Weights of a small sound classifier.
Model: moe soft, num experts 8.
Data: 15625 training examples, 147.5 epochs.
Rows from block 3 of a small sound classifier, named by matrix and row number. Rows with one number within an expert belong to one neuron, the router's apart. Each number is 128 + 24 x the weight over its row's rms, rounded and kept within 0 to 255. All counts start at 0. Numbers have three digits each. After the name is the row's rms in percent of the matrix's.
Before each expert's rows are labels from the 100 clips, of 14848, where the router gives the expert most weight on average: "responds to" is what is common among them. Only what is clearly more common there than usual is listed. The data: read English sentences (LibriTTS-R).
# router: slot weights (model.blocks.3.mlp.router.weight, 8x160, trained with AdamW), inputs 0-79
# up: expert up (model.blocks.3.mlp.up, 8x160x160), inputs 0-79
# down: expert down (model.blocks.3.mlp.down, 8x160x160, transposed), outputs 0-79

# expert 4
responds to: voice: male
router.4 109:138122120110101133125130126138125096148093120086152098087089156110102070162123123103093085111144117105144125095108122139115122075108115129134128120082125145094085113093112150128115137145138129121088163097167134087115136102127097148144088107
up.0 115:107137118125142146098136157107141112113139087130135123109130118073140154178155100134086140149112125107151059155144144144148187151116117151155129144156140145136146118116127143123129119104110157200096116134118122116132152123126135129116148146
down.0 116:079127119148135099149138093144130142131121121133104118127172126144132148124110071064134116167101124155105169149112119094108118144117143133190129151106155085171120154116183117121169154108126136081130123123089112117134144135113142086133091100
up.1 119:147183116121096131091154159148106141128136154113150101130155088161172112123131098109148097142142092119163152167116105124143123113140084148152152116150154122147077155118137148144152070126130134065083088128113141140093111144137112080118132121
down.1 116:109178152149086124128130145161120145136117114105116103098102137132091106132152146130140100093124155119150122143128117138130129122143125114084152144128090168134150141175103179114119120192107172189115119100100116074099133137166126140122150129
up.2 116:129140142146158099094096136116150138157114140110110115103095102120132125117128138101115121141112156126104127131122137140123109121140117108081088144092083189118107126130117107070121123132144133094074145078110127154146124122079138120121114154
down.2 119:147172124141125162121118133164084157134130142118138114110145143165144137138122116169136111116111080117144110070155091146116136141123114104136125135142113127129111112100121098154169104135143150176120114132129144092132127124115136128110148140
up.3 090:130124099141134155192148123095152141113146146117102100135143142128123128092161146121106108113161135160144140093147143158170134096134147112148150136146135173180155116127152134115163116140120085114144097111122159137084105120156153165111100125
down.3 084:086124117129176115116132129136088102149148130123113151109109118146135099147079149130139106092131151177086133128112167141126128146102127136144123103157129093158180136084133117130143134166113130175117124100109088144152148176146152134110134103
up.4 104:141154139138098055113125145069153110130109118123078158143151132134101102132131074102108123096143125123083104129129118107169162112086127136096134132132143169142138139132147117143127164129104140109143158165136169137104141113111125146135118126
down.4 095:091114121119135156152114155106080140132121116137122117091060063158116189123106121134127163130124136143136132095116129139135129161113114151098145121127121106114069148120125117127164119122120161175131133132168131105123140125171142117147116154
up.5 057:162122140099135159140154132078199114113178132128139138144149140097124165080134087127142145159135138156098128130120123132117153157128135119141108138103135150126089082121112120126119100131112125100161077140086120112169145099137085116108179185
down.5 062:098115138128110174137123179144077117119105125166112106073096098128099123107088098128150140076120115125159132115134108173111158110115130129109135117176173097117112144114176136162120101129125066130170137140129123112132122116144146142132089122
up.6 115:113125142128108162183092130136153116114148095126104137129161178101105092126120127113098089141129127117163126100108145139125089162120139110131121140186114118100109130146143129093152175097127112148080136148112143108108116108161130164124111140
down.6 120:112128151109115144101118139083112089181122118122120189132165069139142149114125096118112104169122092105119070178170139168105144139137120130157150118120155142133117127112125152171062106135133103164140130116114101111132162109129120097153145134
up.7 096:155137127142141145052134125076137133098177137131085166093109160130107166117085133130125113101106139102175098131151142110152122125116143102156134130123121138128166103107111111165168139132111135112134117168143103121125096123131131138102082161
down.7 095:126131140123137122150116136133165126090105171147138110147115132141111109094131091090127132109139128118111142103145119118090106163077118144126122150169144130118109117087085119169099093098120114120103137171137160145140161099127159131111098121
up.8 109:166177149112118140169098153120130140144159161127114131126136111130139143132129107145128150099076166095128154141144152136141134117130140096114136136112129135105093153120125179154135116098097110063165175167138103147129090107129091124098133128
down.8 094:122121111087133141099128143146125157099126112101112167097129125137071151122120138144130147180131081129113134167093124130128128125164126146153121126137125137129153140093114104124133114162084108233109146097130140108123165090155131101126126098

# expert 2
responds to: voice: female
router.2 088:158123123112139152137150136134143099180137146126122114085129160161106109142135153147089123161138122095114145089107124135108155114126078133130177102151132155086120141125150162147134154156145089104090160133158148144093142137099127175095121109
up.0 066:122155141111116177125145149126099161080151144127135147100157148107097151136102172127124153125126157128151129134129158114098125176094114176107135135144073164134099130144138159138100122144173149195123149086141099144127153123125159116145109147
down.0 066:125080139127103122166120136155144098163122122119149177109090132112131127159113106119125105153118114118145120158148152151132153135144077102149121115163130142125153151138148110095100174114126105059118139121116113148152141077105157134136109091
up.1 090:128098123130128164166089127126136113147162124132164112144143124113092114139094156142162185147118092103129147150121159128147143141129128089141140090129122126145093138122148135133157115135091137124132114093125132054142131123116082150149124112
down.1 089:137139162096150106076105105097149116099104091112125103114129168158122099104149160164141174125139133121123099119148109164133106098107118118100087100130115141184121118131138114142140145097112175126132112102116114173132103125114118127130135135
up.2 099:125120126118131071108143114102107120170123116108104150142161101135058154138090150119139088154129138152182142147136136119165175196133159103129098133133147157131128104154117109067137113081107123147098147108096115111127089106111121135158138163
down.2 090:122137113150137130206137140098131123082114130141127135110079189140138120119156155112130094131125109143084113083116114113107136070113133116156147126131109083139117130111133119134156121077122162140149126115144108142100136152096115099131098115
up.3 065:184155134124077136122146138111117132123102192112132156141143143103120109094113110198122133142105162131181149113135134116134189113113112126117094104132120144174160121133099139087159138154149105108144173175100114142148130106138126147125103137
down.3 077:098105104124093100101108166162165123124142097136098096128152127127123157107157101099142093108115128126123175062140153163128151182100110117128115129144106109137116148098132150182117149128157190127127148103097096131115122151135160139118096089
up.4 107:154124122126137065146107142150133162167140113111159130153066099129153146135077099115150098168119142121134124136160126120126178140141120199162163118111155176153120143151135121101127093121124102156154171117123137115143099120140112137114127117
down.4 105:042141134138130125164134156155122127117140113131130116163104146120114168095118138151116140127150078136139158133083165142129129119160130133061131093102098112118114124126114166088107139088146136105122116111166150164162135113153119156146157132
up.5 110:125134131116133103094152131120050112149130107136088128121134162079140201117119125132120124146131113127124106136131134116144086129125099084126076123141118160108087132129145074138144080144139115144079095104141145099149073115139151147131150117
down.5 119:068137135102149167149103098138193153150115123121127124148126139150136138096134107089127090123131146088149107138161177153128127076208141138170116154118140140161131138134150120127085134152141181119183126115177171158123118088155153119134176098
up.6 102:092120118111144109144140157108119140149098148139124169166119130132145116108098151124169138129117187145152111174095102112104137081133078102147168095106118125137150119137133156120117090130115163164077143119114128132139156105127112141139174180
down.6 100:137138129110109136096131113206132126149142129122136110075136150173105168140131129193110129149142095087118111135114092101117154158085145126117099106149152135121095125094082120128121078139117119109147127112127141134135099138135171170136164098
up.7 127:116135134135151141164131132139111136152095175154163075107202116142171178156121186146137099129129173125115121112119140142093171160110111146135130123126139181144102145122097090153118140146137147098100141090118103144115087099131130164131115147
down.7 134:084139116139121111102134126110141097119139114130134137089102145145179116128118129130130116112148149125099142138151143127148113133137106108088116120102132085155150139167110070115148097131116098207134135068143112089151127093141140102133100102
up.8 124:128150128123110131141106153120096163147113116134138146146136083090146126123111131131113077172121132089142108162126128115124147087107110146143144124137110143108106108146129083122142147145147129080119138166141106119091129130101131140088146141
down.8 116:114125151117106139093110124129176147120166146123132158130209163158124102132100119160125137126146104122126133136110106087122137168157113133074115137130150145188114125091161166125127141109133152171109134120134121107146109155128139117125090128

# expert 6
responds to: voice: female
router.6 104:147121093123124166136140140123113103144135147104139125070129132147109135118146151119107121159158106106127130109128155085140147110139083123137157114147151146074125136091155149145142101128125098089122163164150173126119143129103105144085116136
up.0 066:113150139138133093104141108079146105132104087109099129130161162117131135127172150087126106127102150104114119167094092124074107135102086126135134154141128121120167170141110142138126084189134117141115121146122118154156119147128122136137138171
down.0 061:174138166122129150122146123133103146121099141105160144127126162155111170119085121131155142126105157108100140104138110141149150111172138119140140125104115183097111113145140125115112110109108147105129110160150171135098176142160132074129146139
up.1 109:138128113137123162144134118134108122166115128114105117166103144119166231125075130122122141130131168156154134104104186096147132139138152114134116147111154157135120104146095164133113129096141141109150152166118094113124147167148085064117128111
down.1 118:102130127140136136136136137137186105107139116140098122117096047081132094110103126170137156149136149191118169136136115144122115161092123108126142133121134078169105103144130138149097114156105137138138121141140110133144112124120125138112138133
up.2 109:131107114127145115133107155160151146150121099114095173120106135168151152171097162156119115108115101159106115134130125108106095182107115131105114152145108119095076142115117150155144096125116160107125124079106134156174101123175146155153152144
down.2 111:138137121113124161214160124146113143137126162129119153099176140127111128135095142053133132146118133147115139121145154111119147100130123101229101146157127132061132159128098128115139106134148133151123141104125115124158128132138133136155128137
up.3 100:116133110131131109151123130133126137111148114114129115101106136116132169127195093138159083133126098161111118202125130131145141086110112150136105125121140117123123144129106107105101127155168113139145116099129098115132134119112142176119165160
down.3 103:139124134129127087146115121148095128161129147126133101089127167149112159118149099150138123124122076154137123084110111123166132125078145107179101129118074137121144111097110148113154139150109164099130144115170153084122106112138100138110075109
up.4 086:138142132130136152102156134098138126117180156127172136117105135153130131145125104095149171132127115129153135150125187101117112110086185158101122105142164067122129145171135091113134141123126151179146166171132141145144123084099139121103100117
down.4 081:052107159115145115175133103091113121127139128104128155134088118114145100141139088142106143132138134105089132119131113061148125117144117161189124102115132136158106144131156147146142123155133136106126138143119133130145122103145129116106142136
up.5 099:154117143130134081130162106151122128129112115117114102129124113119142122111178108136098142151092158134145129098158117087135154119113145104149150138121141060138169122184126099145125113159109112127120105057156107172129072094146124100145115147
down.5 109:122147128133140149152129111108098153154132162132107134192137140134146153130140130111122114108144124112107177176138143182107105137125128129083125151124130159118097134160162115146127162103131127087181128100092139082121130067079145125130123105
up.6 108:139166113112127152118190128090104120116121100125117121124130116115115147137105210135149034145119135135171116123120138131138116174100108155088142142125128104161129128086077119084139144107130107134149175130091146140147167110074128122115138084
down.6 110:123107104132147109191119107131133109089168131131137153194128148136104103107152146106133135146139158134127105167149126167107102089136138133147106100128125136129167125142113145167156128123126149146140119167108114143118135157115091101106068130
up.7 137:151126124126123103157144153102124128152112135155138141131149118124146122142099144129145134141116114117193151148144106119126147116159136099121116135123166153114120127165148139155097106131138107152183151150133164121154201121136147121130149116
down.7 139:111130110130108139102109147105163116088129105119104110091098161122144145122122102135113114108119098114087155148114112157149171154082129129067109110148125149156103137128121099121083154114115143069157123093139123136155143103116125149120188134
up.8 132:157101130118121113136123132097108132134111141138115114142123127120126165131114179146145132149149141141124163107143098110129129126123121113152150124108112125084097112111133116126168136144072140132115143116132134108140065159111094124114129135
down.8 119:127139127119120111116122122126129149126136134123135156126157117120120112144129180070131139090143118147151123171092155144135117099137164116082109143107125098187118132137162056130070112133140107148151124132158127144159132153128111133126156128

# expert 0
responds to: voice: male
router.0 100:144158104111124099102153145136136111145110139099151123080120141156119089136120154083102098113144119082123114096095108133123128099115113116130146095130112141082100129115148155128131130158151107097114153137172182121116129097126117154102091074
up.0 118:141118085122151125116088126121141123128105111154121128123122120116152067113122142122140099176140108140180160153141139154174130108154139132125127149142101107119122120131096151093147129104132146080092120134087143137149167176108120115142139092
down.0 112:141117098127141119098148138122107103149119132125139150160139154112105166096116121159131118104087144151105127146134120150167148147089132107122127142128135099158145128118097151132118168122122156189141125135147128141109121137151098113125150132
up.1 090:119129147138123107136166120142182169121141115114133128124093148139154153115118116134140134160066114183112122168125155134136153146129086189107137149135081120132159154172147129090117156138103126137125142101175123099133124120104144094101139082
down.1 093:177108123131139098137144115110101071110149159118116115141123110137097135125112149111133133128125092147112110154144136129109083092129103162144136171145139114152159120108127141170118151123131073146111134093159137126123145130126137120128127105
up.2 108:147116086139135106143135121133133111135107105095157130115182179155093120092120153083153104150152143108129177097113114132150119136150138147184124125151122099085131141113145097175126110143125104166130097108084144123093164111159127130136160146
down.2 104:157100089137162153148146137119126110127167145141096138101075086060133103101132116149089114125119159098116119147144159123154153141129107149125132107113149123149149127129123154106123093098144115098143123163082145132124097159194152100104139127
up.3 112:144157114139127137089148160092177124110148159124086114102160128136144112122104101137095134149139122122163112145135131126127128130124123097077139144173145091149111139118129094094124110184153144112139106140138084122126111103106123132119150120
down.3 100:125134114104137116171125148120099111109164118107110132120097107165129133093095108138124115125131112096116149125122121144131141174130107125215135108146115116081104140123125187126139117084125106143128128076161135103139112107127143112126096108
up.4 112:114123157162148161113106134133110122119125111131154125140141142136133102101082129170123128140119117084075128140129154153120178115106149160176085107114120098129122090159085140166135100120133106139122156093168135159119098095145146135137146114
down.4 114:129102104128100110127111123133138129155120131114131156135077175099150147098154159110101173107130174094109126139120140143131084162148121094070133083144135156096116115134101054134146171107107099120092130109146167098149142130145127156128098114
up.5 079:117129141143133128139153129139112147141126135160169145150137125156140131085131153071148090088099163137130143137131169130118175163135129139140127096116147132142110155141163114178132117131092151199137152150119163163154136145155118130128108120
down.5 085:121136124116150165147168106119123138117096172113108053100136112116126165143132139129107160158118151131144141131101106136121111095120101123150154090151083108121119138127150163125072127160109140083132123104100144084152144127157153119095085086
up.6 080:082115129135142121139154155177093114133157120148118110132147124112084141153145084156137128149132134107167133142136133138134118089105132113107140103147116108130082132131139083126122105116114141139153125164103096110160117159136119149147191117
down.6 081:152113096113180117152113102181158173111119112136115127153110142124109159151112123106138100123147128121135151163140108108107132168158096117185139130100108110075176113175113127094104128122118114105055131115150145134146130098093140115122106126
up.7 092:138129090107128124135107150133118116062147109145098173147135162128155124108164157103120116102121158130140100122132132118119151070112139129094108130099099092122082129106118162158110098124116164122133103123136150120118162117127099114139123143
down.7 089:100122122133125146088101125138131157159142131146150073090150122085098121116120136104145118139137108136094142101131115141123113214151141099160118138087108130140140133150140070098110142148113121158155120134108107150099164151145133144128120111
up.8 089:146141105157165159065118133137115096127149102168077090129092118148129125121108114112126131137132108145137114130108121135171132161151095133090116105134123092127089150097149125161115122108141138128121060111123133155130193154160127150131137167
down.8 093:152126137137123111159142138102139146110127124103153114147102162118157164134084143094119118113107099076100173135158121129142107135111110152142131105151125129138157136114112149143139174139113084116127145078146164118112158118110122129125099099

# expert 7
responds to: voice: male
router.7 095:174113147101160110122134136136114122152135150128151117075107123117117096167113161094111117149154147084127097095129122152123138120101101158142144104115126148113102121098129150123094150127161097124092136113183142120100128113098100154083103107
up.0 112:142134112115154099130154131125143115151107150129120136157188161138140139092148145132113107123158149105146166129119120119119168090148154094101115133150140154123133129125095133158112134122093155195139126158119115127140180134091115137176143096
down.0 106:119152168164142133122131131120096131136130120155136097093148074170165139153124118146122111146129152137093137093143142187141121192138129128138117149154137139137117136153136108113139117146110159097135122114125126104124124130166104108125094103
up.1 097:144137135150105114089118111115162117100122113138119131148164174127156141093103156156153122111118142136111114158138146119151103132067132104109137135108123081131075144147167124169128115122139098096142103113145131188114119115124112139153179136
down.1 093:095128124137092111181148136110113128103118133112114128079122122131083121087114172088120130133101108111114145152133180186129172170112107125111138144142117111067132132124150143112148134073134113150126109119135099093142130136126131100119082134
up.2 088:131136117107114144148129135130152129121140152149094066136155140150133171130121141116118111109126124131091116116136160140121169070154142143119135157117159143146169130138118146142128075157131084154114151112145103116147141161105147144104131118
down.2 088:098109106126113136130143057105113176161122132115154110161137126126108145113092142150145131145129151099134128078133123085117099220148149122154136157099101129165103148123168132130138147160136091071135153104103140138114120140117115132137140144
up.3 092:139146110109145144172147160126084133163094120113141154140122128096134127123112130102161097096168188121156099135148122150125116134101118167124144133151142170126125120121140144097143094110123095108144159134126139106133126115125147122106103145
down.3 100:135152138141129159143141167130144095110142120160145120113128170161111121136139130156114151147121106169141102175119107127164144126136156178100148137143165116120155101062152157121137134114123185128127108124156136149134118086119101165100123154
up.4 087:111136139155109167152137125133113138116127102142160060123123155144080151142144144152132113165151146141133102169129130112139113173146128135093121130146143144104082089126138195131101119147150144042144096101141152110118099104139087119134136141
down.4 102:148125127139094108110101114131145155144099173113139161164113105167097105138106147155161127051135133157120107112117147137127135115095181144091128104112145121122116126145086082101075136112162147199131124141089166177120110132153161142121138096
up.5 109:110125148130171105095119097096061115123133149126116154131087086138119150121137156070126112186125159147127174130127082113125118120111124123154144143137139120170168146128143112099155126109125183150178090108117145173185111140113126133144123156
down.5 111:123138124103127134144113125138137172158137115135105109129205224176102113117105101165127129077112139104128123104138098150123144092153108143134091119130153110102120132110083133121131104088143079103113119180104136103142138172128144106111105104
up.6 131:141104132153131151147135130120134114143125133122165135096108101142137094139174112123139108078122171087139142095132105131119134147113118122132131134165117088183121135171073145139142133136173124029149151117151150184104119106138156151112105089
down.6 124:128120143105158130066111125163115129169152109129134147135155138158119151106069123124129130132131128117125126131134162087135088121134136120083130113115130199080124128149111155106122144117130179216153135110067144088146119157108126127157108132
up.7 069:127125116106108140127130120129159118134141150152114145132127126122130092157139182113169144116137104131111117118127135117126158109122135122144083148105095150181155159084155108049147140171109114143130096110131127089108091090148131107122177115
down.7 065:112139121152165113107128138093091084091109114103152105152131105140109158121128134149133163152124125135118079130127137134164141119124121131100118132117147120101107122099125122213184123066104099142114106123110111114130122096149095163126108133
up.8 087:137130146136160140068168122128145139123199115098126101122151127127121068130088147117126142131128059103124113116116124077097118128110123097149110136138134122174105154143132109092141111147153161095156080126099104198109150107110135128099138149
down.8 087:103119106126105149087156112140148126141142150119164122126155133161144176098121133151141130132141136078129117110139081153130134152064107109135166157149139164128139135125166144183155156110167123170125132125109101097122141142093114140137125140

# expert 3
responds to: voice: male
router.3 100:109114127107155099131157118134122122130127121132175083097136135124133089107102104083104111128155124108128106098107123103110111081127114120129150133125107152099107123097131151165112094154142141128110134138154172085119143102109115170105091067
up.0 100:130104125117142138105135120122157115139126161133095132123167152097101162092149117086119096148127118128189112134084112122142129127095125092151131113117124074115163122097117134144134127139158126095145113103090141115129074159165119176151121113
down.0 106:128131123129071137112143131127090115104140145133148123169127047142112129171146151161124105135129099122176140074101118133130110159118112114122108109169094202133121113131128160086111140163115114150103130165114125120117126134152126118116164142
up.1 089:084121142139165096202135119140135141131142148118153150120150097127141157127115123118163160190116129102181146174142129118118162135143118153110139140118137160116118112134152124163109129172127117147164113140109135136129135104166100122136152130
down.1 100:113130097143125190101122124159083111124119116122106156104128167126133127118151159109112181141132128151124094185120137154129146153175140093119149129143092113105115137120144122103146111117125113089136125168168116121122103120145117091115053124
up.2 117:140098146133138110116112132126103111136130147140121128149111102067170102128101090084111128098117136137128093118122146101148068134134087100122132131137160092115110120144138114126147184133137132148115086130123112177125134132110127128163135157
down.2 117:152108169141154119136109130154135134187167119117143131146142135155140098165109138169143171121160112137124148157128116130110132177082120117107067102122158161117112115129091162103082116175134134100097147093147142126121153170111124144104148127
up.3 089:124131125109099115160110122143107129142077115122124129110117111099149153119136137089136169090122169131109114108159150157104127164130100148114166138089098128117092127084094136160134125147150129127174163157138125160094100114111099135091179097
down.3 089:160128105161139106107110125160125125193168156128136144148084130130120074162130107152130134154100136143153086156130169113162128081140122114119095125139137136158159133119127138119105155109100116144125114118123118093142126056134118110145072150
up.4 129:120126143116153106113154152104072142129063097136125124143210181147120166135102121107129134127124095133083107112118107134112134130111149150115099134095132119150086125083121141120133125132101131130144089113128113164148137150116129127150125123
down.4 126:130142152137122128148148148140191121128130112139160106144093060134117121168108092149141131114132148126145113138156157126085128148156146121113155150116126138092114106170164155160147135081150141109172127130132140123138148135125169100136118138
up.5 100:151098142136167118131143120145105140127123146107139131131113123105135121127098134141131170172163151147129138042081153121140179120106139112147133141110153094127122192147134145102123186114119152103117136141157137107148167135105114138107155125
down.5 105:114126122128109097095127114078128121100147113115118137103191123114129139122150137090146131128104158135179118149153148139112107106138097127144122125126120155126113123120144126167113106113095063162087111115049097133129119113101116102141151158
up.6 108:162142131132159134051155142120167132164122128151142080144114111171137185150092138129142122135138113108149124076119125078146184106147111144123148097109142105141142130142141137217115117140134120126115132128140137132111122118140116139152155139
down.6 107:118126120140156083147162137104071100085121168114072146144143147113150141156161153151107095142110151106141100164128107145104086141100093133156119108097090136098131133130092118043162128130118136102121129152102130114149090195147109106113077119
up.7 101:107103137127127137083122134162093103098156122164167137169126150109122118156089131111138108127112116105140085168124140117134112168085166088114106141154133089118122135067120101078121114115145163082163144128126127155143099143128113150124141134
down.7 108:147124153131101114228080121140121120132107122115103086122104099103105137104152129123112143129142115118140101154098104118124127082140121147143126157130124199190125117147080133160190140131121140136124117124123121162134104105096150129130089137
up.8 072:126106157148150143111122082090178149159098148068160114102127150146129128126161195180113138154147158161061099140147105120127156144131164119115112090143139128143136109152146099103140113119110168149150146121106134132130162163116113109110153084
down.8 067:164126098161143080104114142108090148070099114109105160117138132124128111133100123103140149098138108113146145136090155142110089109123107095140114108119112155126141132121159138171128133125116084114125147106117157140096123199109124143129122151

# expert 1
responds to: voice: male
router.1 112:128119118114104092123151131121106120121102104119156109113114106131092129121097122085122086089119087096131104121101078120109124095105141119143114148110130119106112096097081127114112131134122120104089116101154111073141163128130149151110073102
up.0 110:160132138120078118169139125104189118129140171087138142139137121156124137129098124126163108203140148127132093106135150151124136093157096148139141143118094131118155151092130172167153162143152094133109099133111095102098105113096131130151150158
down.0 114:122100092136121116153126098164123151142158116126120107149140097120090154113146151200141127122131126125158140143140144122103106176175139154132129116104126132131139121107121109088112132209139162175098127156143121123130123085142114125140137107
up.1 108:133167128125127154108119124122151159121148123125141075146127101142162059101117103121123140085111119096089166145137103115106146111130151144120170147140092172116129137140132109127120154121120144152143123124141161098144112128114105165106109135
down.1 106:156118138116123108170126137116113140134142124112152113124125120122169145137119096111129150103144103131126142135119133148174119125122169168114119107129132098123153122104091177196164147145111088140153120144098108118143132125161118130155148143
up.2 074:148142154140123152130069150156130150098127088118093181111182134168129121128168124153121139146144123157132114105140090126157116085152148131108132100146076159157157144120119156110145094128132086163121144159118114160133160088150086153155122139
down.2 075:112101123071102131139154140135133142136134110135151164095158160144098105121076175145119149138138144131106069160100136118133117128104159143164117131131136116139124117140114146194152087125124171072148141156149135138128136106156148107128114127
up.3 072:098149122129127109110121140140145108115158164128136151146119141128134060148125096114145137154132096102150107136121170091152136083132147117163107111119111161094124127177151093168114156155129153157156126116116122099134151082122096123138131137
down.3 070:154124138103183151145114153102129132153100079122080145125126131118156082131119098117126167145100086149119132102105138106147116163127107091105086131139145115176148124150134106157140110118127101063139105095111154091105167150119109072115122159
up.4 085:125125115129121171133196125129145124108127151070137098091117114115185131168101094176132157114127118131135089101104157128129123090101173078089104138128137169095185133112144092105136101091115122131144114157128104106137125112104112126115143119
down.4 090:084110143147097120100112107081127136120082110133114154158180147136122135123185121123169134109163131118099141161128116140171134149088138173180116134116105090152169117136119148140129078119145097133146136134096105121117151106085126163128149147
up.5 080:182120130132150100108125146145136134106113134100138045117184157123101126150150079147140106128142132170143126117136138100119138109097140111152122135122098123127147148129097121092123104140110153146146128127088124128128178100152146094155105131
down.5 077:094117106113119144126170134139138120155157157138094138121099167121107138131133120111123143120142102121148141134078125144108129120141105128130125104152109113154097156112124157135147093155105140146148138128144140138158138199133125149141163131
up.6 099:141133147116118151153136113095108151110204144151099131117100112125139122104135130128139167137137121115125122134091124131138097171103126154195137155139120132118107140138144166121155117083138142115119117112119101164102063097126126145143127127
down.6 084:117136136132171117083147136188123142124175167157108110155079133115130089076100115140136121129128105116134102158133114127137127104178136076144137155102068156135123128126144121126105095172087128157161134121136131136104147114136112112107182148
up.7 109:119155145173089102142098135091127110135119110167127146138098184082125125139118104144129089156113108127132184104151165130181101145172148163154113139133107109149111145151112102109105131131113082169115099113130126157116102090145097100154068107
down.7 101:157096114124176136111120126096100124175103115115151120140139093142130081138117157118144112119116128142131153146132133142116097151071152170131100122133137142093105145076091195110118129092094135117147136135174131130132145095112087160132162117
up.8 101:098147111145156153139149157166167143170118112099139130144170156128126120081151145174149124099131143157086112176128145127125169124137098093149090139125148117119124112092090069113111140087119149102085145147097129114161124071110113092136106139
down.8 093:093102125153124142147114121153117110139112142114097147155097141141122092193035173086101137157120133121135114116136118159123148147148100135123116115128172081138129107121129146158120109109107136114148126127162096110117111096128142100112118159

# expert 5
responds to: voice: male
router.5 091:119105119138108088102135115116109110138090087125145106092110129152130113115083155095116093137164120104149098121102142141117122041120113135132161132103132154111104111100133144134092142159147130144086140111149151108148126113157075168106098107
up.0 057:143124120091154150099106155131156154137130140107116096136145173144126168167158100101113086163064103148124109171117143104120159162141144164076128093101154133125123130128114109159145124146112104126130104124139122140147162064113113093157120115
down.0 060:106138140109194133157127140158128147111133135170181118100149106146132104162117136156156119113192115110092103107082100111117142078135112141133120088139095167117120110164096138115148123135154107097149125090138168105151196154104155128138142074
up.1 093:139134139119157115109109151093165142138080150123136146133186145115108140114096111113105133140105143135153099132125113096112101103110091126144124122147168138099152127150112118182120098131082112107143160123143149103128165142134134182152111135
down.1 096:106113148146140145145147129098099117099157106131131117100088110143173106069159124175108163138125143113095143125117108119144145121130143129128121084091081118104062137131152111088155115078124152114149132100117121131140139142127113094156138099
up.2 117:142100106092148152136135107095146118112137131109158146165146159152146146110095119189123079127139097137191108162137103112167137148095136162138103116144134120087114155121118102108121138117191117117158125142122146103104131170094149148112103137
down.2 120:122144144112145118118118123137133087109131145130139142152059107147150087170150127053136122129125157119134136167123116143112147138121148113155121123134100120136101129097149151122118145161119178127116100117117145141127146163112125142121189151
up.3 117:106130117130134122133099160136111140089110138160130122140147153174142122123119163110157152163152133094072115106085121130096087114111153095131092125146123083115105126105138118106126092085107127132098146061161108087126131098129126173115167143
down.3 115:149088131117127145171103115169113143157134117131119126130153069122143133152161127143135142120155125115140108138158183143112144181142097127124141128120120194098159107109139115105132112127125139115121119127124097113163105104106126124130085166
up.4 118:124138132142122106143092124159171145128110120113108154137126168129158093130125091119113172149112130119114149134133126105093138061115137141130129115104115188106148165106120040165140111142118107187134143171123136149142148114147127111137109128
down.4 127:153112146125155129144124135145148136141136134132149139116127097096159125156118080148127164142155149086130117170130090129141100129143097121115151123133111105194158140145116179174074140100122125064121123164133155113099117119116136140132122084
up.5 121:128117128108046149153110130110080137132120127101130138094154155129144112115114106141165147127104136102130136095122123102152119166136076146109116116120112098137140115139153101155094121128117143153118083146135126118093137120130137135133129111
down.5 115:134128123146096149105107165102135163136116128130148153191111120140170102116147127157123183153135116058136136187157148163151155104184121111159122157164100155118144146103065124140138117118105088084141157094143102123140160115106119163128129159
up.6 091:121098110090099117171166137139105154138101081119138098132086142117124129149171065138122148109122120150160099140151135162117119155128099144135119109136147095125123122116153112154142092126156116071161096168063132151113114153109118107154164094
down.6 090:117131129110088150110118154114166171137166134128149129159192101110113113102095147124134099126126102167153152090113100135133160139137107100126132120084128141095134132128131133079149152156112147149096130142150152126155142132108104119138145173
up.7 102:154138105116109100152142117143111123119131111081147115101123145149124055119094133110138139141119135117109155126124141118141122108114146113146141124063114084145101106105107125107167087143128106145110065068106123115128116123131085102145107130
down.7 105:178115137121112123125144102129138139080100144137117154080124180127133157108160165149153126130169116134122124179153136154104164077189156088068137115151109140152160130175127171155152104137131145135121130144129147123127124147124150142127107148
up.8 097:145127129155130187118123111117133130147154167131144167115179140105141072129129098100119151140099090123155133122134120114139110149127104075095150085123135127137157148172126101120108119145110102142168103138142133136154136146150144099136107142
down.8 106:153128127107128091129135154123157116082099106125133119107119116133161136156117126135145110156096150153123132079128154118126144156132122127098119120151137096131115133090147162199144092141166125099120162106123148103129122149149144172155063133